config.toml
arch = "crnn"
model = "CTC audio transcriber"
dataset = "short read English sentences (LibriTTS-R)"
train_examples = 26041
n_mels = 40
hop_length = 160
input = "log_mel"
spec_augment = false
win_length = 512
tokenizer = "char"
vocab_size = 32
norm = "batchnorm"
hidden_act = "relu"
depths = [1, 2, 1]
kernel_size = 5
stem = "single"
widths = [128, 128, 128]
rnn_width = 192
rnn = "lstm"
bidirectional = true
rnn_residual = true
rnn_layers = 6
optimizer = "muon"
muon_scale = "original"
learning_rate = 0.014
momentum = 0.9
nesterov = true
orthogonalizer = "newton_schulz_5"
adamw_lr_other_params = 0.0017
max_grad_norm = 5.0
max_steps = 800
batch_size = 64
epochs = 2.0
lr_schedule = "cosine_restarts"
final_lr_fraction = 0.01
warmup_steps = 40
weight_decay = 0.3
adamw_weight_decay_other_params = 0.05
Rows from block 3, named by matrix and row number. Each number is 128 + 24 x the weight over the matrix's rms, rounded and kept within 0 to 255. All counts start at 0.
# conv: width-5 conv (model.blocks.3.conv.weight, 128x128x5), inputs 95-113, a 5 kernel for each
conv.36 [126 108 121 130 184 121 144 153 112 127 148 151 125 111 152 144 101  94 135 114 158 122 157 172 110  97 113 118 117 113 125 164 127 127  92  77 105 173 145 148 129  98 196 161 154 104 105  99 102 133 116 171 115 103 108 144  74 149 127 147 147 117 121 142 148 149 113 164 123 124 125 121 123 135 137 124 145 115 138 143 117  87  79 133 139 145 162 170 138 143 113  87  87 108 176]
conv.37 [117  86 157 124  91 108 150 139 110 136 152 118 137 127 128 154 146 115 110 119  85  74 127 119 120 156 165 155 136 142 125 131 142 122 118 101  96 157 160 129 120 135 112  88 133 118  83 118 117 167 133 139 127 124 139 165 187 110 116 142 164 141 148 107 118 124 130 157 156  94 140 123 146 139 159 133 168 153 159 126 194 178 148 124 112 128 133 136 108  79 131 132 124 134 143]
conv.38 [110 139 135  94  93 101 118 133 117 121  92 115 130 130 122 129  95 121 135 138 125 109 126 132 122  88 155 154 143  75 142 106 100 105  58 139 110  86 148 147 158 185 108 138 118 145 121 138 184 121 131 115 126 142 103 138 118 139 135 119 117 130 137  87  82  76 120 161 170 122 151 162 139  88 108 171 135 108 116 140 101 134 114 106 112 145 122 114 109  96  68  98 139 143 131]
conv.39 [160 158 130 119 122 144 103 125 165 108 105 110 122 122 102 109 108 138 128 124  89  83 123 119 103 146 191 172 146 155 153  97 104 139 128  85 130 140 154 129 105 148  86 117 115 166 127 100  95 115 121 109 119 119 104 155 140 106 149 165 104 111 147 164 155  88  72 109 107  94 119 144  98 124 146 152 152 138 171 165 119 127 122 152 133 160 158 195 140  69 187 164  79  97  83]
conv.40 [141 152 141 152 131 104 124 103  91  80 113 132 113 125 158 189 132  91 103 126  96  87  87 109 110 164 118  81  92 173 172 164 116 148 176 128 164 119 123  90  94  99 146 107 111  86 125 144 143 109 174 126 132 127  98 139  83  88 152 170 128 132 103 148 117 115 140 146 122 106 146 133 145 148 169 106  95 140 139 169 157 134 153 145 105  62 108 167 153 156 157 158 145 121  97]
conv.41 [ 87 164 101 104 159 134 157 150  95  92 129 117 120 142  97 133 170 155 150 112 136 119 120 136 128 145 164 109 105  92 120 132 139 112 112 139 106 132 148 152 192 162 128 141 117 153 132 118 143 147 151 105 183 135 102 172  98 109 137 180 119 120 153 124 103 116  91 114 108  93  96 124 158 198 168 146 141 155 135 120 141 119 115 135 121  97 138 153 121 122 127 127 192 131 140]
conv.42 [151 146 132 147 163  89 169 192 124 108 150 131  97 101 117  93 137 171 144 115 144 162 124 122 147 128 136 139 105 124 118 162 144 111  83  99 109 112 118 166  82 117 123 119 150 112 103 137 143 152 137  86 144 153 137 109 109 135 122 113 161 135 111 148 130 137 140  98 123 130 159 134 118 112 115 130 141 154 120 135 117 128  98 104 145 144 124 113 115 118 129 137 148 108 108]
conv.43 [103 102  78 118 123 124 119 149 151 136 139 109 110 105 147  99 119 139 172 117  89 108 143 128 111 163 131 140 138 101 137  89 126 151 191 115 142 122  98 158  88 128 108  85  97 194 177 131 121 175 117  94  93  97 100 140 161 134 121 108  95 135 128 143 153 153 135  93 125 139 133 164 148 112 113 121 143  82 110 153  92 135 132 115 130 122 116 117 146 191 127 164 114 152 131]
conv.44 [114 138 113 139 172 139 153 139 157  99 125 113  82 103 165 114 117 120 139 183 165 183 163 128 135  90 132 105 157 109 118 108 122 115 104 134 102 142 126 128 121  79 103 100  73 126 126 133 140 121 112 145 131  87 123 104 101 128 151 115 129 101 113 143 122 113 134  99 138 140 160 129  89 133 137 139 128 128 113 144 149 138 114 109 131 126  98  71 123 127 128  87 106 105 147]
conv.45 [169 113  88 145 124 137 147 130 164 125 125 114 142 112 120  85  81 130 161 133  98 120  86 133 120  60  89 120 115 140 117  88 145 149 115 126 121 124 136 132 129 151  94 130 174 111 104 117 113 127 138 132 132 124 137 163 112 139 126 115 116 141 149 104 120 163 119  88 127 173 131 150 145 139 161 128 106 117 143 138 140 137 137 142 202  99  92 142 183 128 119 127 163 133 129]
conv.46 [123 120 114 136 139 129 113 135 116 121 169 138 108 142 112 120  90 126 193 197 141 104  86 113 133 140 160 121 138  96 115 146 167 150 117  99 130 146 164 121 121 132 107  99 137 127  91 112 146 127 122 153 138 134 127 141 158 102  81 114 136 163 126 102 106 145  93 112 110 131  72  99 151 171 126 167 160 161 124 115  94 115 129 145 116 115 132 124 130 102  90 105 120 140  99]
conv.47 [115 159 149 120 131 151  92 114 134 131  96 141 128 148 125 167 142  79 115 166 102 145 177 106 123 108 173 125 153 129 144 142 114 135 139 120 117 134 134  95 128 147 144 167 147 153 126 194 152 120 113 145 142 129 159 123 152 106 104 149 113 128 106 147 123 105 164 179 132 137 125 125  98 136 100 113 114 151 184  93 118 154 158 117 115 153 140 101 121 110  94 102 123 132 144]
conv.48 [111 126 129 119 174 140 106 101  99 108 113 137 135 143 117  95 117 133  94 163 132 125 140 123 144 171 149 125  81  87 114 133 133 165 108 122 134 132 128 118 153 134 138 109 132 154 123 131 122 128 126 112  91 113 143 159 140 138 113 104 130 104  99 103  92 134 119 133 106 120 110 130 122 124 118 151 104  78 185 107 124 124 117 144 143 118  98 140 136 145  82 122 154 141 105]
conv.49 [142 169 178 119 131 118  99 125 155 129 125 138 117 105 122 142 121  84 138 155 100 112 112 114 171 186  69 142 126 170 123 139 130 128 127 133 135  80 132 109 117 137 157 106 151 119 144 135 121 123 144 147 126 121 143 179 164 109 127 148 102 188 150 117 146 178 126 118 122 131 139 105 121 147 169 144 137 139 101  95 135 137 115 110 126 149 139  94 119 143 140 118 126  85 101]
conv.50 [ 82  93 143 154 115 101 112 130 199 151 176 126 136 110 128  58  83 115 100 115 114 115 164 153  98 155 110 104 130 118 104  99 106 160 172  95 133 134 129 172 153 151 147  95 109 173 117 126 118 110 138 147  86 113  87 105 175 167 128 131 100 151 185 128 138  81 100 145 141 121 133 128  79 113 119 128 126 157  92 100 102 110 110  99 125  77 163 160 141 123 135 113  88 110 138]
conv.51 [ 87 132 165 142 133  68 125 145 114 157 168 114  62 109 147 128 152 126 148 136 131 119 141 127 113 143 150 139 140 132  97 135 140 102 109 153 103 122 131 128  95 134 126 159 128 115 102 103 119 166 117 165 114 116 111 162 166 130  98  96 129 114 118 116 126 116 135 127  87  88 149 174 173 163 106 156 179  85 101  96 110 127 111 114 110 183 106 107 151 150 117  99 122  79 149]
conv.52 [160 147 123 123 129 134 169 130 121 117 112 136 128 134 123 178 175 108 120 137 142 143 143 120 101 153 138  93 104 122 131 104 130 148 134 110 101 107 110 131 152  99 105 152 121 120 194 141  91  91 127 119 137 155 158 132 125 105 109 151 113 111 131 139 102 131 183 113  83 127 122 113 116  90 135 145 142 121  93  79 118 179 148  98 129 110 123 113  96  94 123 155 129 135 146]
conv.53 [ 92 130 151 107 107 169 163 141 159 150 155 114  89 150 147 155 157 122 105  86 102  77 111 128 134 131 122  84 167 131 138 144 144  94 114 125 139  95  95 137 131  88 129 138 121  95 124 137 122 127 163 107 127  84 103 120 134 104  79 108 129 145 127 100  98 143 141 128 154 109 153 134  98  99 116 134 118 135 118  87 156 118 103 122 119 110 122 129 125 187  82  61 111 153 141]
conv.54 [103 189 160  95 145 160 105 126 129 150 137 153 146 114 133 150  95 105 147 154 111  92  85 121 120 165 169 103 110 132 156 124 130 116  85 131 128 154 115 130 119 129 126 110 138  77 134 134 129 174 111 154 148 151 144 115 142 113 177 128 126 143 142 152 153 158 155 124 140 104 122 131 145 146 129 149 142 170 118 101 141 138 117 126 128 124 121 113 137 112 113  95 106  89 128]
conv.55 [126 142 158 166 185 127 164 113  92 142  99 103 107  98  92  98 123 137 120  96 142 130 162 149 113  72  83 117  93 122 136 134  83  94 131 110  81 107 110 138 102 119 172 136 115 140 177 171 176 145 138 123 129 144 115  82 120 145 111 140 130 124 100 102  95 136 119 127 145  87 103 110 118 115 103 110 133 120 134 130 131 143 149 139 152 149 162 129 125  98 139 140  95 128  93]
conv.56 [ 88 110 134 127  95 103 101 125 143 144  91 120 129 115 103 103 129 117 104 114 114 155 131 121 136 153 150 134 104 116 133 151 129 107 118 134 114 151 119 129  77 141 125 170 141 176  98 110 126 158 101 101 109 138 129 103 169 150 109 118  97  90 117 150 141 119 149 181 161 108 159 146  94 107 105  88 102 125 116 156 124 178 121 115  97 136 135 163 156 106 157  89 101 140 182]
conv.57 [ 78 147 104 108 140 129 156 124 140 109 130 131 134 135 148  97 114 146 106 119 113 174 166 130 116 158 172 101 145 131 130 101  81 128 110 134 120 143 108 112  94 147 144 171 174  84 105 159 164 178 101 115 140 163 104 129 175 122 155 154 112 125 102 118 152 106 146  98 135 142 155 136 105 104 119 113 112 116 116 120 147 125 133 143 121 155 128 133 127  88 149 100  96 145 164]
conv.58 [124 160 114 121 145 168 137 110 108 105 128 121 126 115 135 112 131 141 122  87 128 107 156 120 138 176 155 140 142 106 147 159 109 121 138  93 140 165 139 136 133  84 101 216 179 134 189 162 102  99 124 121 148 134 119 108 123 183 155 116 153 116 104 117 157  98 142 152 107 129 119  98 164 129 154 119 143 127 164 105 114 120 144 151 132  91 103 118 145 140 128 131 123 134  94]
conv.59 [ 85 112 121 192 148 113 127 139 115 149 165 145  93 124 120 127 130 142 110 109 133 110 121 113 106 167 157 113 180 123 129 115 128 119  84 148  88 116 117 207  90 105 151 115 123 139 172 101 127 124 133 154 180 141 117 112 142 121 138 162 141 155 145 102 124 123 138  91 151 135 169 175 167 165 129 132 126  94 178 149 114  96  69 128 149  92 120 125 112 177 172 174 139 124  92]
conv.60 [166 154 123 136  80 160 193 156 119 110 121 117 132 144 134 116 112 152 135 109 139 129 137 128 106 163 139 155 118  95 127 129 139 125 130 146 123 132 133 125 116 122 117 109 151 138 105 135 137 165  85 115 156 106  89 133 128 107  90  92 115 116 125 130 124 111 113 156 120 173 125 152 139 147 121  99 129 146 155 162 125 144 128 131  96 105 124 141 119 121 115 119 121 154 130]
conv.61 [145  87 146 119  81 123 158 132 150 156 184 101 122 133  98 142 107 157 127  83 125 152 103 132 142  97 112 111 142 141 211 170  97 125 191 103  98 144 163 155 128 160 138  89 100 158 116 100 139 115 175 129 124 132 145 125 126 121 141 114 138 134 112 124 158 163 151 146 148 170  98 122  93  85  72 168 103 105 151 162 126  97 124 152 163 132 106 116 105 122 124 135 116  88 124]
conv.62 [171 130 135 142 131 138 130 107 130 121 121 101 145 125 147 161 148 136  91 141 146 142 107 142 145 128 145  89 132 134 125 130 123 142 141 110 114  77 115 179 145 158 127 113  78 142 116 129 109 118 118 139 150 108 125 107  89 151 136 125 119 115 130 138 151 142 136  97 137 123 102 119  93 145 182 109 124 195 116  90 149 137 127  99 105  76 104 135  78 113 173 126 104 141  99]
conv.63 [103  87 141 142 121 105 100 126 151 147 163 146 117 131 133 118  97 118 112  63 117 124 185 175 141 135 114 108 104 103  80  94 101 129 172  87 116  96 130 130 157 126 148 139 137 154 125 127  96 113 148 155 111 104 138  69 147 124 109 132 124 128 106 134 152 136 134 149  96  84 152 152 111 153 111  91 100 108 123 136 105  93  96 124 149  85 110 111 123 164 146 115 113 132 133]
conv.64 [109 120 132 113  95 156 110 123 135  99 153 108  95  75 107  89 120 101 138 143 116 126 142 107  87  52 107 131 110 126 130 111 160 150 125 100 121  70 114 142 134 118 134 150 159 158 162 110 140 147 122 134 138 106 103 169 129 134 127 143 116 103 147 124 122 164  95 133 118 122  80 124 166 141 120 136  99 125 137 116 179 137 147 106 128 111 133 157  96 104 174 139 131 148 127]
conv.65 [ 79 141 112 132 155 118 122 124 154 163 139 102 109  97 143 105 115 134 155  95 120 160 155 153 108 106 172 126 111 153 123 136 141 164 131 166 101  97  83 141 124 188 137 102 120 116 156 125 129 127 139 125 131 131 105 131 113 105 116 127 127 127 174 146 121 169 112  96 106 143 146 140  97 128 158 110  90  91 148 151 143 136 149 129 156 117 127 145 131 169 104 141  94 105 153]
conv.66 [191 124 124 113 122 144 170 154 122 110 178 135 131  98  99 196 138 157 119  95 100 115 146 136 117 134 153 118 176  81  65  83  92 122 152 162 162 124  86 125 128 136 123 146 115 127 130 126 128 152 115 111 142 132 109 112 102  74 118 152 113 128 107 150 136 120  82  93 137 116 159 118 143 137 133 111 111 115 115 116 133 136 125  95 105 123 121 134 111 106 127 134 119 133 136]
conv.67 [ 78 115 157 128  98 158 149  94 128 150 135  96 119 114 132 129 122 127 129  97 103  96 140 156 108 142 125 107  91 105 160 157 157 106 101 154 172 145 133 120 160 139 149 130 115  92 175 168 103  96 137 132 127 117 158 108 132 125 119 112 138 146 112 121 143 103 112  88 116 109 217 182 160 160  86 136 123 118 132 140 129 133 113 116  95 125 117 132 149 105 145 129 136 136 103]
conv.68 [ 93 113 118  80 121  90 128 128  97 110 115 131  84 163 163 138 145 179 136 104 151 144 117 113 131 138 158 149 102  98 116 139 124 101 100 155  59 128 220 128  98 113 106 140 169 142 123 165 133 130 149 175 112 144 144  92 102 150 159 109 115 134 109 136  97 119  88 148 134 132 126 104 134 128  99  95 149 119 146 137 137  98 117 150 135 155 141 130  94  83 113 132 196 104 121]
conv.69 [159 160 136 107 174 120 101 135 178 147 157 159 175 112 140 138 160 162 163 157 117 177 163 148 112 108 121 145 156 158  81  92 119 143 124 140 125 110 122 108 140 117 120 130 110 137 104  97 133 135 132 156 134 148 139 118 103 118 110 107 107 105  91 112 125 118 148 108 162 155 110 110 100  99 135 156 152 120 109 114 113 138 159 141 104 190 155 156 148 131 136 118 146 169 149]
conv.70 [149  98 156 124 103 134 134 153 162 160 174 176 137  99  75 119 157 141  92 134 126 120 144 115 176 104 111 129 158 110 115 135 180 143 155 139 104 128 122 165 128 110 109 122 142 122 128 113 104 150 170  95 145 145  57 104 117 129 130  97 130  99 105 134 144 147 161 177 142 134 140 139 159 108 130 177 126 135 125 122 193 197 178 120  93 151 152 140 111 110 106 138 125 114 138]
conv.71 [134 150 126 156 137 173 127 123 155 135 186 164 126 128  89  99 118 141 162 163 125 135 172 164 173 122  99 129 139 127 107 114 129 147 110 173 111 143 114  90 107  79 146 116 112 179 146 136 105 139 165 140 129 122 138 107 137 136 144 127 116 141 150 127 124 157 126 155 159 138  87 115 127 117 131 119 121  99 164 168 140 104 120 138 119 131 138  84 149 109 121 119 155 121 125]
conv.72 [112 121  92 116 122 149 130 137 171 157 101 125 117 125  73 105 103 135 145 125 108  76 116 113 131 158 174 121 112 138 171 123 118 116 116 112 174 167 113 155 124 144 142 114 115 175 123 147 104  83 146 147 101 150 148  93 124  83 106 157 118 128 108 146 137 148 150 101 128 141 123 137 124 122 123 153 151 111 117 119  95  99 115 161 162 111 136 122 117 127 145 105  73 112 118]
conv.73 [ 95 121 142  99  99 111 119 121 107 113 127 137 111 149 120 113 110 149 157 147 114 116 122 125  98 161 144  88 111 156 126 145 136 135 141 119 167 150 145 122 173 123 120 147 132 180 120 124 129 112 204 114  79  69 123 124 103 134 119  95 125 138 120 148 136 144 142 146 120 133 125 107 121 157 161 183 195 132 152 150  88  87 147 150 140 119 122 126 115  93 147  98 144 126 108]
conv.74 [ 90 101 140 115 145 123 121  96  94 123 138  93 107 150 135 130 127  97 125 142 137 164 150 108 100 146 128 153 149 143 143  99 110 108 135 132 150 163 106 117 174 184 143  93 112 117 133 116 138 137 116 103 112 168 193 123 141 108 163 109 101 118 114 122 105 147 158 160 139 117 129 115 110 127 119 125 141 146 230 146 150 137 174 182 124 145 131 128  92 112 144 132 104 133 126]
conv.75 [117 132 111 116 110 147 143 106 127 176 105 128  78 120 119 118 120 105 134 112 125 143 144 175 127 106 131 119 133 149 175 124 125 145 193 124 152  97 115 102 106 107 152 145 105 113 154 127 143 166  71 170 136 114 149 119 153  99 105 118 102 139 149 136 117 164 152 128  80 130 176 170 134  69 102 127 103 110 138 116 154 131 121 153 117  72 110 100  83 136 100  97 109  96 120]
conv.76 [139 151 146 160 183  89 124 123 125 134  86 100 120 149 126 154 149 126  76 130 116 130 126 164 149 115 122 119 139 135 103 111 120 114 155 134 163 167 166 139 143 142 120 114 106 156 165 136 129  78 120 148 160 117 113 138 143 143  97 161  99 108 160 151 122 145 110 114 137 119 112 151 118 107 103 112 101 134  80 120 141 150 108 113 130 141 149 169 143 111 165 160 137  97 107]
conv.77 [103 115 156 132 138 152 149 114 126 120 131 116 113 146  93  89 125 100 118 117 106 129 129 110  96 114 110 111 116 139 159 144  87 100 120 147 122 110 133 165 118 144 172 159 113  89 134 165 161 151 200 119 118 122 109 165 123  69 130 165 171 122  79 104 134 141 120 146 138 109 115 130 170 156 155 143 145 123 116 164 135 130 143 129  81 119 141 145 158 147 125 135 144 139 126]
conv.78 [108 127 148 198 106  97 114 107 135 156 105 107 122 134 143 146 117 139 110 110 150 135 129 104 117 159 184 162 126 143 116 140 134 135 118 132  90 131 130 110 120 159  98 139 156 182 150  89 115 109 136 165 112 132 114 117 163 124 151 126  95 124 102  96  84 154 114 153 118 138 128 121 119 131 163  93 144 116 151 101 222 204 126 134 119 136 131 102 129 140 162 128 115 109 112]
conv.79 [106 113 141 140 141 108 135 120 116 134 156 115 114 129 118  58 108 106 113 132 142 156  80  73 114 128 165 109 129 117 130 119 134 134 155 116  91 126 175 150 153 119 113 181 129 156 100 103 125 119 159 115 124 128 116  85 112 149 127 134 128 115 123 174 146 114  95 107 106 138 112 141 137  88  89 102 113 113 161 142 175 134 118 129 149 119 143 121 143 130 105 115 128  89  74]
conv.80 [142 148  97  73 102 107 145  87 164 169 128 156 143 167 126 110 112  80 111  98 101 133 139 122  56 165 117 146 137 121  71 109 127 133 119 140 150 120 109 124 167 126 166 150 100 176 113 106 137 159 127 143 120 126 106 120  91 114 141 152  99 116 125 147 135 186 123  80 134 120 146 138 174 143 115 104  82 137  94 106 123 108 104  70 129 168 129 126 132 114 136 131 146 113 156]
conv.81 [126 123 121 104 170 146 152 187 163 140 152 102 125 121  94  82  86 162 175 106 197 173 109 136 153 135 119 113 124 135 126  74  85 157 166 172 151 147 160 122 114 122 151 145 120 105 133 164 174 114 110 107 169 166 130 160 154 138 135 110 136 171 127  90 149 214 145 101 140 102 110 101 136 121 114  87 140 128  95  99 123 155 142 132  91 171 112 123 145 124 106 123 171 123 143]
conv.82 [113 135 114 100 156 147 134 152 128 106 127 107 128 114 165 157 131 126 139 117 117 152 115 131 110 175 142 136  87 135 147 131 158 105 137 120 108 135 154 135 120 110 136 128 117 139 118 136 131  94  82 132 149 144 111 114 128  91  84 123 150 129 109 121 177 136 137 120 128 149 112  87  95 108 110 154 104 100 109 120 116 111 141 140 126 120 119 111 132 108 101 134 183 139 103]
conv.83 [184 123  93 161 127 119 121 165 116 118 168 137  97  95 132  76 134 159 173 116 182 125 120 136  90 123 122 174 148 130 124 135 152  95 107 130 169 111 105 131 134 107 160 167 127 103 123  97 110 169 129 125 140 129  99 153 140 105 118 142 143  92 123  92 141 170  94 140 115 144 129 157 127 108  98 119 134  78  94 131 145 133 130 146 115 107 123 110 109 142 140 124 169 149 101]
conv.84 [113 101 120 191 175 130 136 140 166 116 160 160 178 117 137 114 133 126 145 130 108 132 144 147 109 172 143  87 116 115  99 113 154 163 104 101  94 136 123 187 149 101 137 145 110  92 121 161 122 149 111 149 135 155 134 138 141 175 130 149 130 145 160 144 118 145 145 124 131 108 120 123 139 143 145 107 132 158 104 151 139 114 175 142 131 150 157 150 169 132 164 134 122 102 115]
conv.85 [124 152 153 158 124 138 151 129 161 109 128  88 133 164 176  92 123 105 104 137 124  75 110 146 156 154 159  91 125 120 166 127 126 133 119 165 124 145 159  88  92  89 174 169 116 145 124 128  88  95 134 173 136 129 146 126 129 131 137 121 125 137 148 125 107  79 120 171 106 136 102 131 129  86  90 128 123 157 148 118 175 110 122 127 108 145 104 106  97 120 129 121 166 108 131]
conv.86 [139 135 101 109 136 106 173 153 114  91 155 123 163 114 117 106 118 146 154 151 128 170 149 123  86 134 164 118 166 117 116 139 155 113 130 173 102 113 143  97 140 132 120 195 110 107 149 103 150 138 113 131 106 150 134 180 108 104 134 119 139 144 140 145 123 125 154 133 130 148  94 113 146 170 173 169  93 165 156 109 176 135 109  90  99 134 110 107 136 112 114 105 150 150 150]
conv.87 [139 147 144 133 108 131 167 123 166 186 125 131 131 125 117 142 123 116 143 175 141 113 151 131 148 139 138 110  85  88 131 115  98 103 159 168 158 121 129 131  96  94 171 131  93 142 130 146 150 110 101 121 113 116  98 119 133 132 124 152 163  91 116 149 152 121 175 154 113 131 121 111 117 175 150 111  84 112 132 145 118 114 133 152 131 116 112 115  89 115 103 135 146 122 101]
conv.88 [120  83 150 177  91 177 171 146 120 176 120 144 157 117 104 142 184 133  80 125 128 141 109 120 156  88 101 123 152 146 179 139 122  94 133 139 117 121 182 148 129  90  81 107 137 122 124 130 169 160 151 140 151 102 129 107 100 158 142  97 138 163 110  78 144 113  84 146 134  75 141 146 112 111 146 148 140 105 152  64 135 116 124 145 120 127 121 132 138 135 115 143 119 148 115]
conv.89 [150  93 139 151  92 122 124 101  99 118 127 136 142 150 103 123 114  92 108 124 124 146 133 148 141 115 108 165 114  92 128 128 142 107 105 120 142 109 151 157  76 105 105 160 136 156 133  98 138 131 196 150 140 131 114 125 135 154  87  91 108 107  96 101 116 107  93  98 122 159 130 133 126 140  97 136 107 145 122 100 126 113 140 142  93 137 138 120 119 141 171 108 142  97  72]
conv.90 [113 135 158 126  90 158 156 147  75 103 136 112 116 134 101 129 141 123 102  85 157 108 144 133 128 127 100 135 152 147 160 140 126 149 147 116 125 126  91  75 169 136 171 144 148 108  75  69  95 138 113  97 108 150 140 134 140 136 138 123  94 119 119 119  98 137 110 132  95 106 144 144 113  96 113 108 153 118  89 163 105 135 152 121  76  97 106 102 104 138 119 127 126 101  94]
conv.91 [103 127 119 111 169 134 156 207 141 106 114 160 127 164 151 125 162 158 124  90 166 154 116 109 104 118 123 137 141 126 137 114 123 142 119 111 139 149 134 155 131  95 147 114 100  75 129 137 123 155 116 142 100 144 166 115 123  98 115 164 136 119 124 134 180 125 103 161 130 122  72  88  82 113 107 164 161 147 121 147 141 144 140 112  95 161 136 169 126 137 154 121 127 130 132]
conv.92 [135 112  86 128 140 141 157  78 101 110 102 130 142 102 133 139 129 140 135 186 133 161 112 112 117 125 124 103 171 124 127 162 153 115 173 136 151 176  93 124 104 103 160 154 125 104 151 137 169  93 113 169 114  89 127 129 124  86 159 144 125 132  77 113 115 138 168 156 179 156 116 127 106 131 179 154 136 211 114 142 106  94 148 137 142 137 153 136 144  95 152 135 111 122 154]
conv.93 [127  99 127 116 122 161 140 121 122  71 149 126 163 140 134 143 176 157 128 120 142 149 101  99 112 139 159 163 147 138 104 110 139 128 118 146 125 140 132 157 129 106 169 170 133  99 117 176 168 135 139 142 156  91 114 140 118 120 188 147 157 145 121 103 177 117  94 152 101 136 110 152 118 102 121 141  95 104 137 101 148 115 116  86 105 169 128 127 129 121 106  72 102 161 118]
conv.94 [ 92 151 126  92 143 159 133 102 111 121 186 121 125 112 116 137 162 144 108 126 101 120 153 157 169 131 108 137 152 163 111 147 150 103 135  98 106 119 143 168 129 140 112 132 158 133 156 180 103 100 156 121 141 119 122 123 121 129 175 165 144 133 134 137 130 141 128 149 134 106 129 105 130 127 121  91 133 125 129 104  95  94 104 123 120 167 155 130  66 119 165 125  81 112 159]
conv.95 [122 100 153 142 113 100 123 113 144 151 107 105 118 111 156 149 107 115 160 142 110 179 105 126 139 161 131 166 137 106 147 122 130  94 102 137  93 127 148 150 176 166 106 157 131 174 150 113 110 116 166 119 157 153 101 176 132 154 157 148 141 154  91 104 135 118  92  71 182 153 124 116 133 100 146  88  97 144 132 112 145 164 109 111 138  83  59  81 140 108 143 128  97 132 124]
conv.96 [117 178 183  71 108 124 101 137 160 151 104  96  85 116 124 154 158 131 135 129 129 159 143 128 152 106 112  99 157 111 165 138 147 156 124 107 119 118 153 140 132 140 120 128 173 182 154 118 109 150 150 172 131 117  60 125 107 129 134 144 117 146 142 173 163 145 142 101 110 123 101  90  91 115 123 122  97 113 148 136 145 122 119 134 102  95  84 106 152 161 119 150 133 127 150]
conv.97 [129 138 152 148 131 115 147 129 105 131 146 167 149 125 107 136 125 127 125 141 133 146 121 130 114 143  84 124 142 138  93 104 128 153 197 125 124  94 113 150 163 131 130 137 124 131 133 142 151 144 103 146 107  94 102 143 129 135 132  96 146 126 151 144 123 119 110 148 125 156 119 117 136 140 156 184 169 147 131  99 153 153 129 130 120 148 117 131 136 141 146  94  87 121 168]
conv.98 [ 99 107 131 125 119 182 113  79 103 117 106  97 137 153 132 146 138 130 134  96 102 102  93  95 103 118 118  98 101 101 160 130 133 133 110 127  67  84 107  62 137 131 128 143 154 161 136 143 132 114 130 120  95 142 117 113 108  93  78 155 154 127 141 134 130 143  84  90 121 136 124 144 172 171 153 170 143 142 126  82 160 161 111 147 143 151 102  97 143 122  97 144 158 117 132]
conv.99 [154 139 137 100  75 100 123 120 135 150 185 137 128 122 120  99 136 120 110 109 122 106 146 118 102 139 118 120 125 156 103 130 145 123 162 120 163 149 165 118 136 133 109 113 130 184 176 146 111 105 175 185 163 120 122 137 135 119  80 141 149 135 134 129 176  94 138 160 171 116 127 147 124 103 118 128  89 138 140 135 108 129 162 156 141 113 144 146 145 151 160 145 153 130  94]
conv.100 [123 141 161 188 132 113 129 132 118 127 157 117  77  87 101 124 145 182 150 123 167 155 156 138 107 120 111 153 167  94 118 124 117  74 132  99 121 145 118  89 125 150 151  72  97 102 146 120 106 164 154 176 152 116 139 113  84  97 153 150 108 102 108 159 138 137 149 143 139  90  91 135 147 139  93 151 117 110 147 136 129 139 120 125 121 134  94 145 127 138 162 163  89 102 141]
conv.101 [159 156 129  96  76 129 132 159 132 103 110 159 137 146 166 134 146 139 110 130 155 117 109 134 116 118 131 105 163 152  97 104 150 165 111 102 160 192 173 120 124  95  64  90 106 114  99 104 102 178 148 141 107 130 138 167 120  91  84 145 126 123 155 145 131 136 145 167 139 118 151 148 109  82  70 117 108  84 121 161 143 107 133 135 104 126 161 182 157 117 123 122 131 142 156]
conv.102 [ 91 121 145 163 107 115  96 127 130 105 132 122 124 133 164 143 136 108 127 155 107 117 107 162 152 135 114 206 141 147 108 108 111 164 161 176 165  86  93  83  91 189 154 124 175 120 159 118  91  93 124 100  75 113 147 154 168 133  98 132 113 160 124 123 115 120 131 137 106 129 100  87  99 140 124 120 125  94 110 158 124 115 126 121 118 127 141 127 136 118 111 100 123 104  88]
conv.103 [110  99  62 142 133  87 158 150 166 122 171 140  86 123 147 122 102 146 122 115 137 130 163 152 124 154 157 115 141 164 115 138 125 120 158 105 141 181 132 113  96 137 141 151 131 163 107 128 232 184 120 155  86  97 110 167 128 146 133  97 133 110 147 160 158 121 109 165 157 121 104 147 149 123 113  94 119 122 141 139 129 155 114 114 114 161 111 129  68  98 144 121  92 148 141]
conv.104 [178 166 172 136 129 121 142 141 147 123 140 141 101 111 139 125 153 168 152  82  99 167 129 130 150 139 100 122 141 165 107 111 140 136 120  93 158 137 142 149 112 118 112 114 102 127 131 119 131  90 121 115 121 139 162 140 143 162 137 115 132 131 142 136 146 159 152  91 119 131 141 146 188 161 142 150 124 136 145 109 147 145 103 122 140  88 108 113 108 159 109  76 127 140 112]
conv.105 [129 138 170 142 110 142 102 148 114 144 143 142 119  92 133 111 113 100 130 159 141 150 142 150 136 100 107 162 138  83 123 104 136 137 125 129 123 107  98 123 139 143 120 111 173 111 129 124  76 137 149 115 141 151 154 122  95 137 137 103 146 123 129 140 115 183 117 132 125  90 131  91  99 127  99 107 121 127 132 130 139 115 125 113 133 163  99  95 114 112 163 104 110 147 122]
conv.106 [119 135 131 120 101 120 150 126 140  92 168 171 161 159 111 128 174 171 139 150  91 124 140  98 108 119  95 112 117 142 140  91  90 139 113 119 135 112 120 137  78 140 187 141 125 150 111 130 117 132  94 108  98 169 174 160 189 155 124 138 136 114 160 114 114 124 151 142  96 119 116 149 159 123 115 170 130 140 121 111 115 106 123 167 135 117 134 158 138  86 103 136  94 109 162]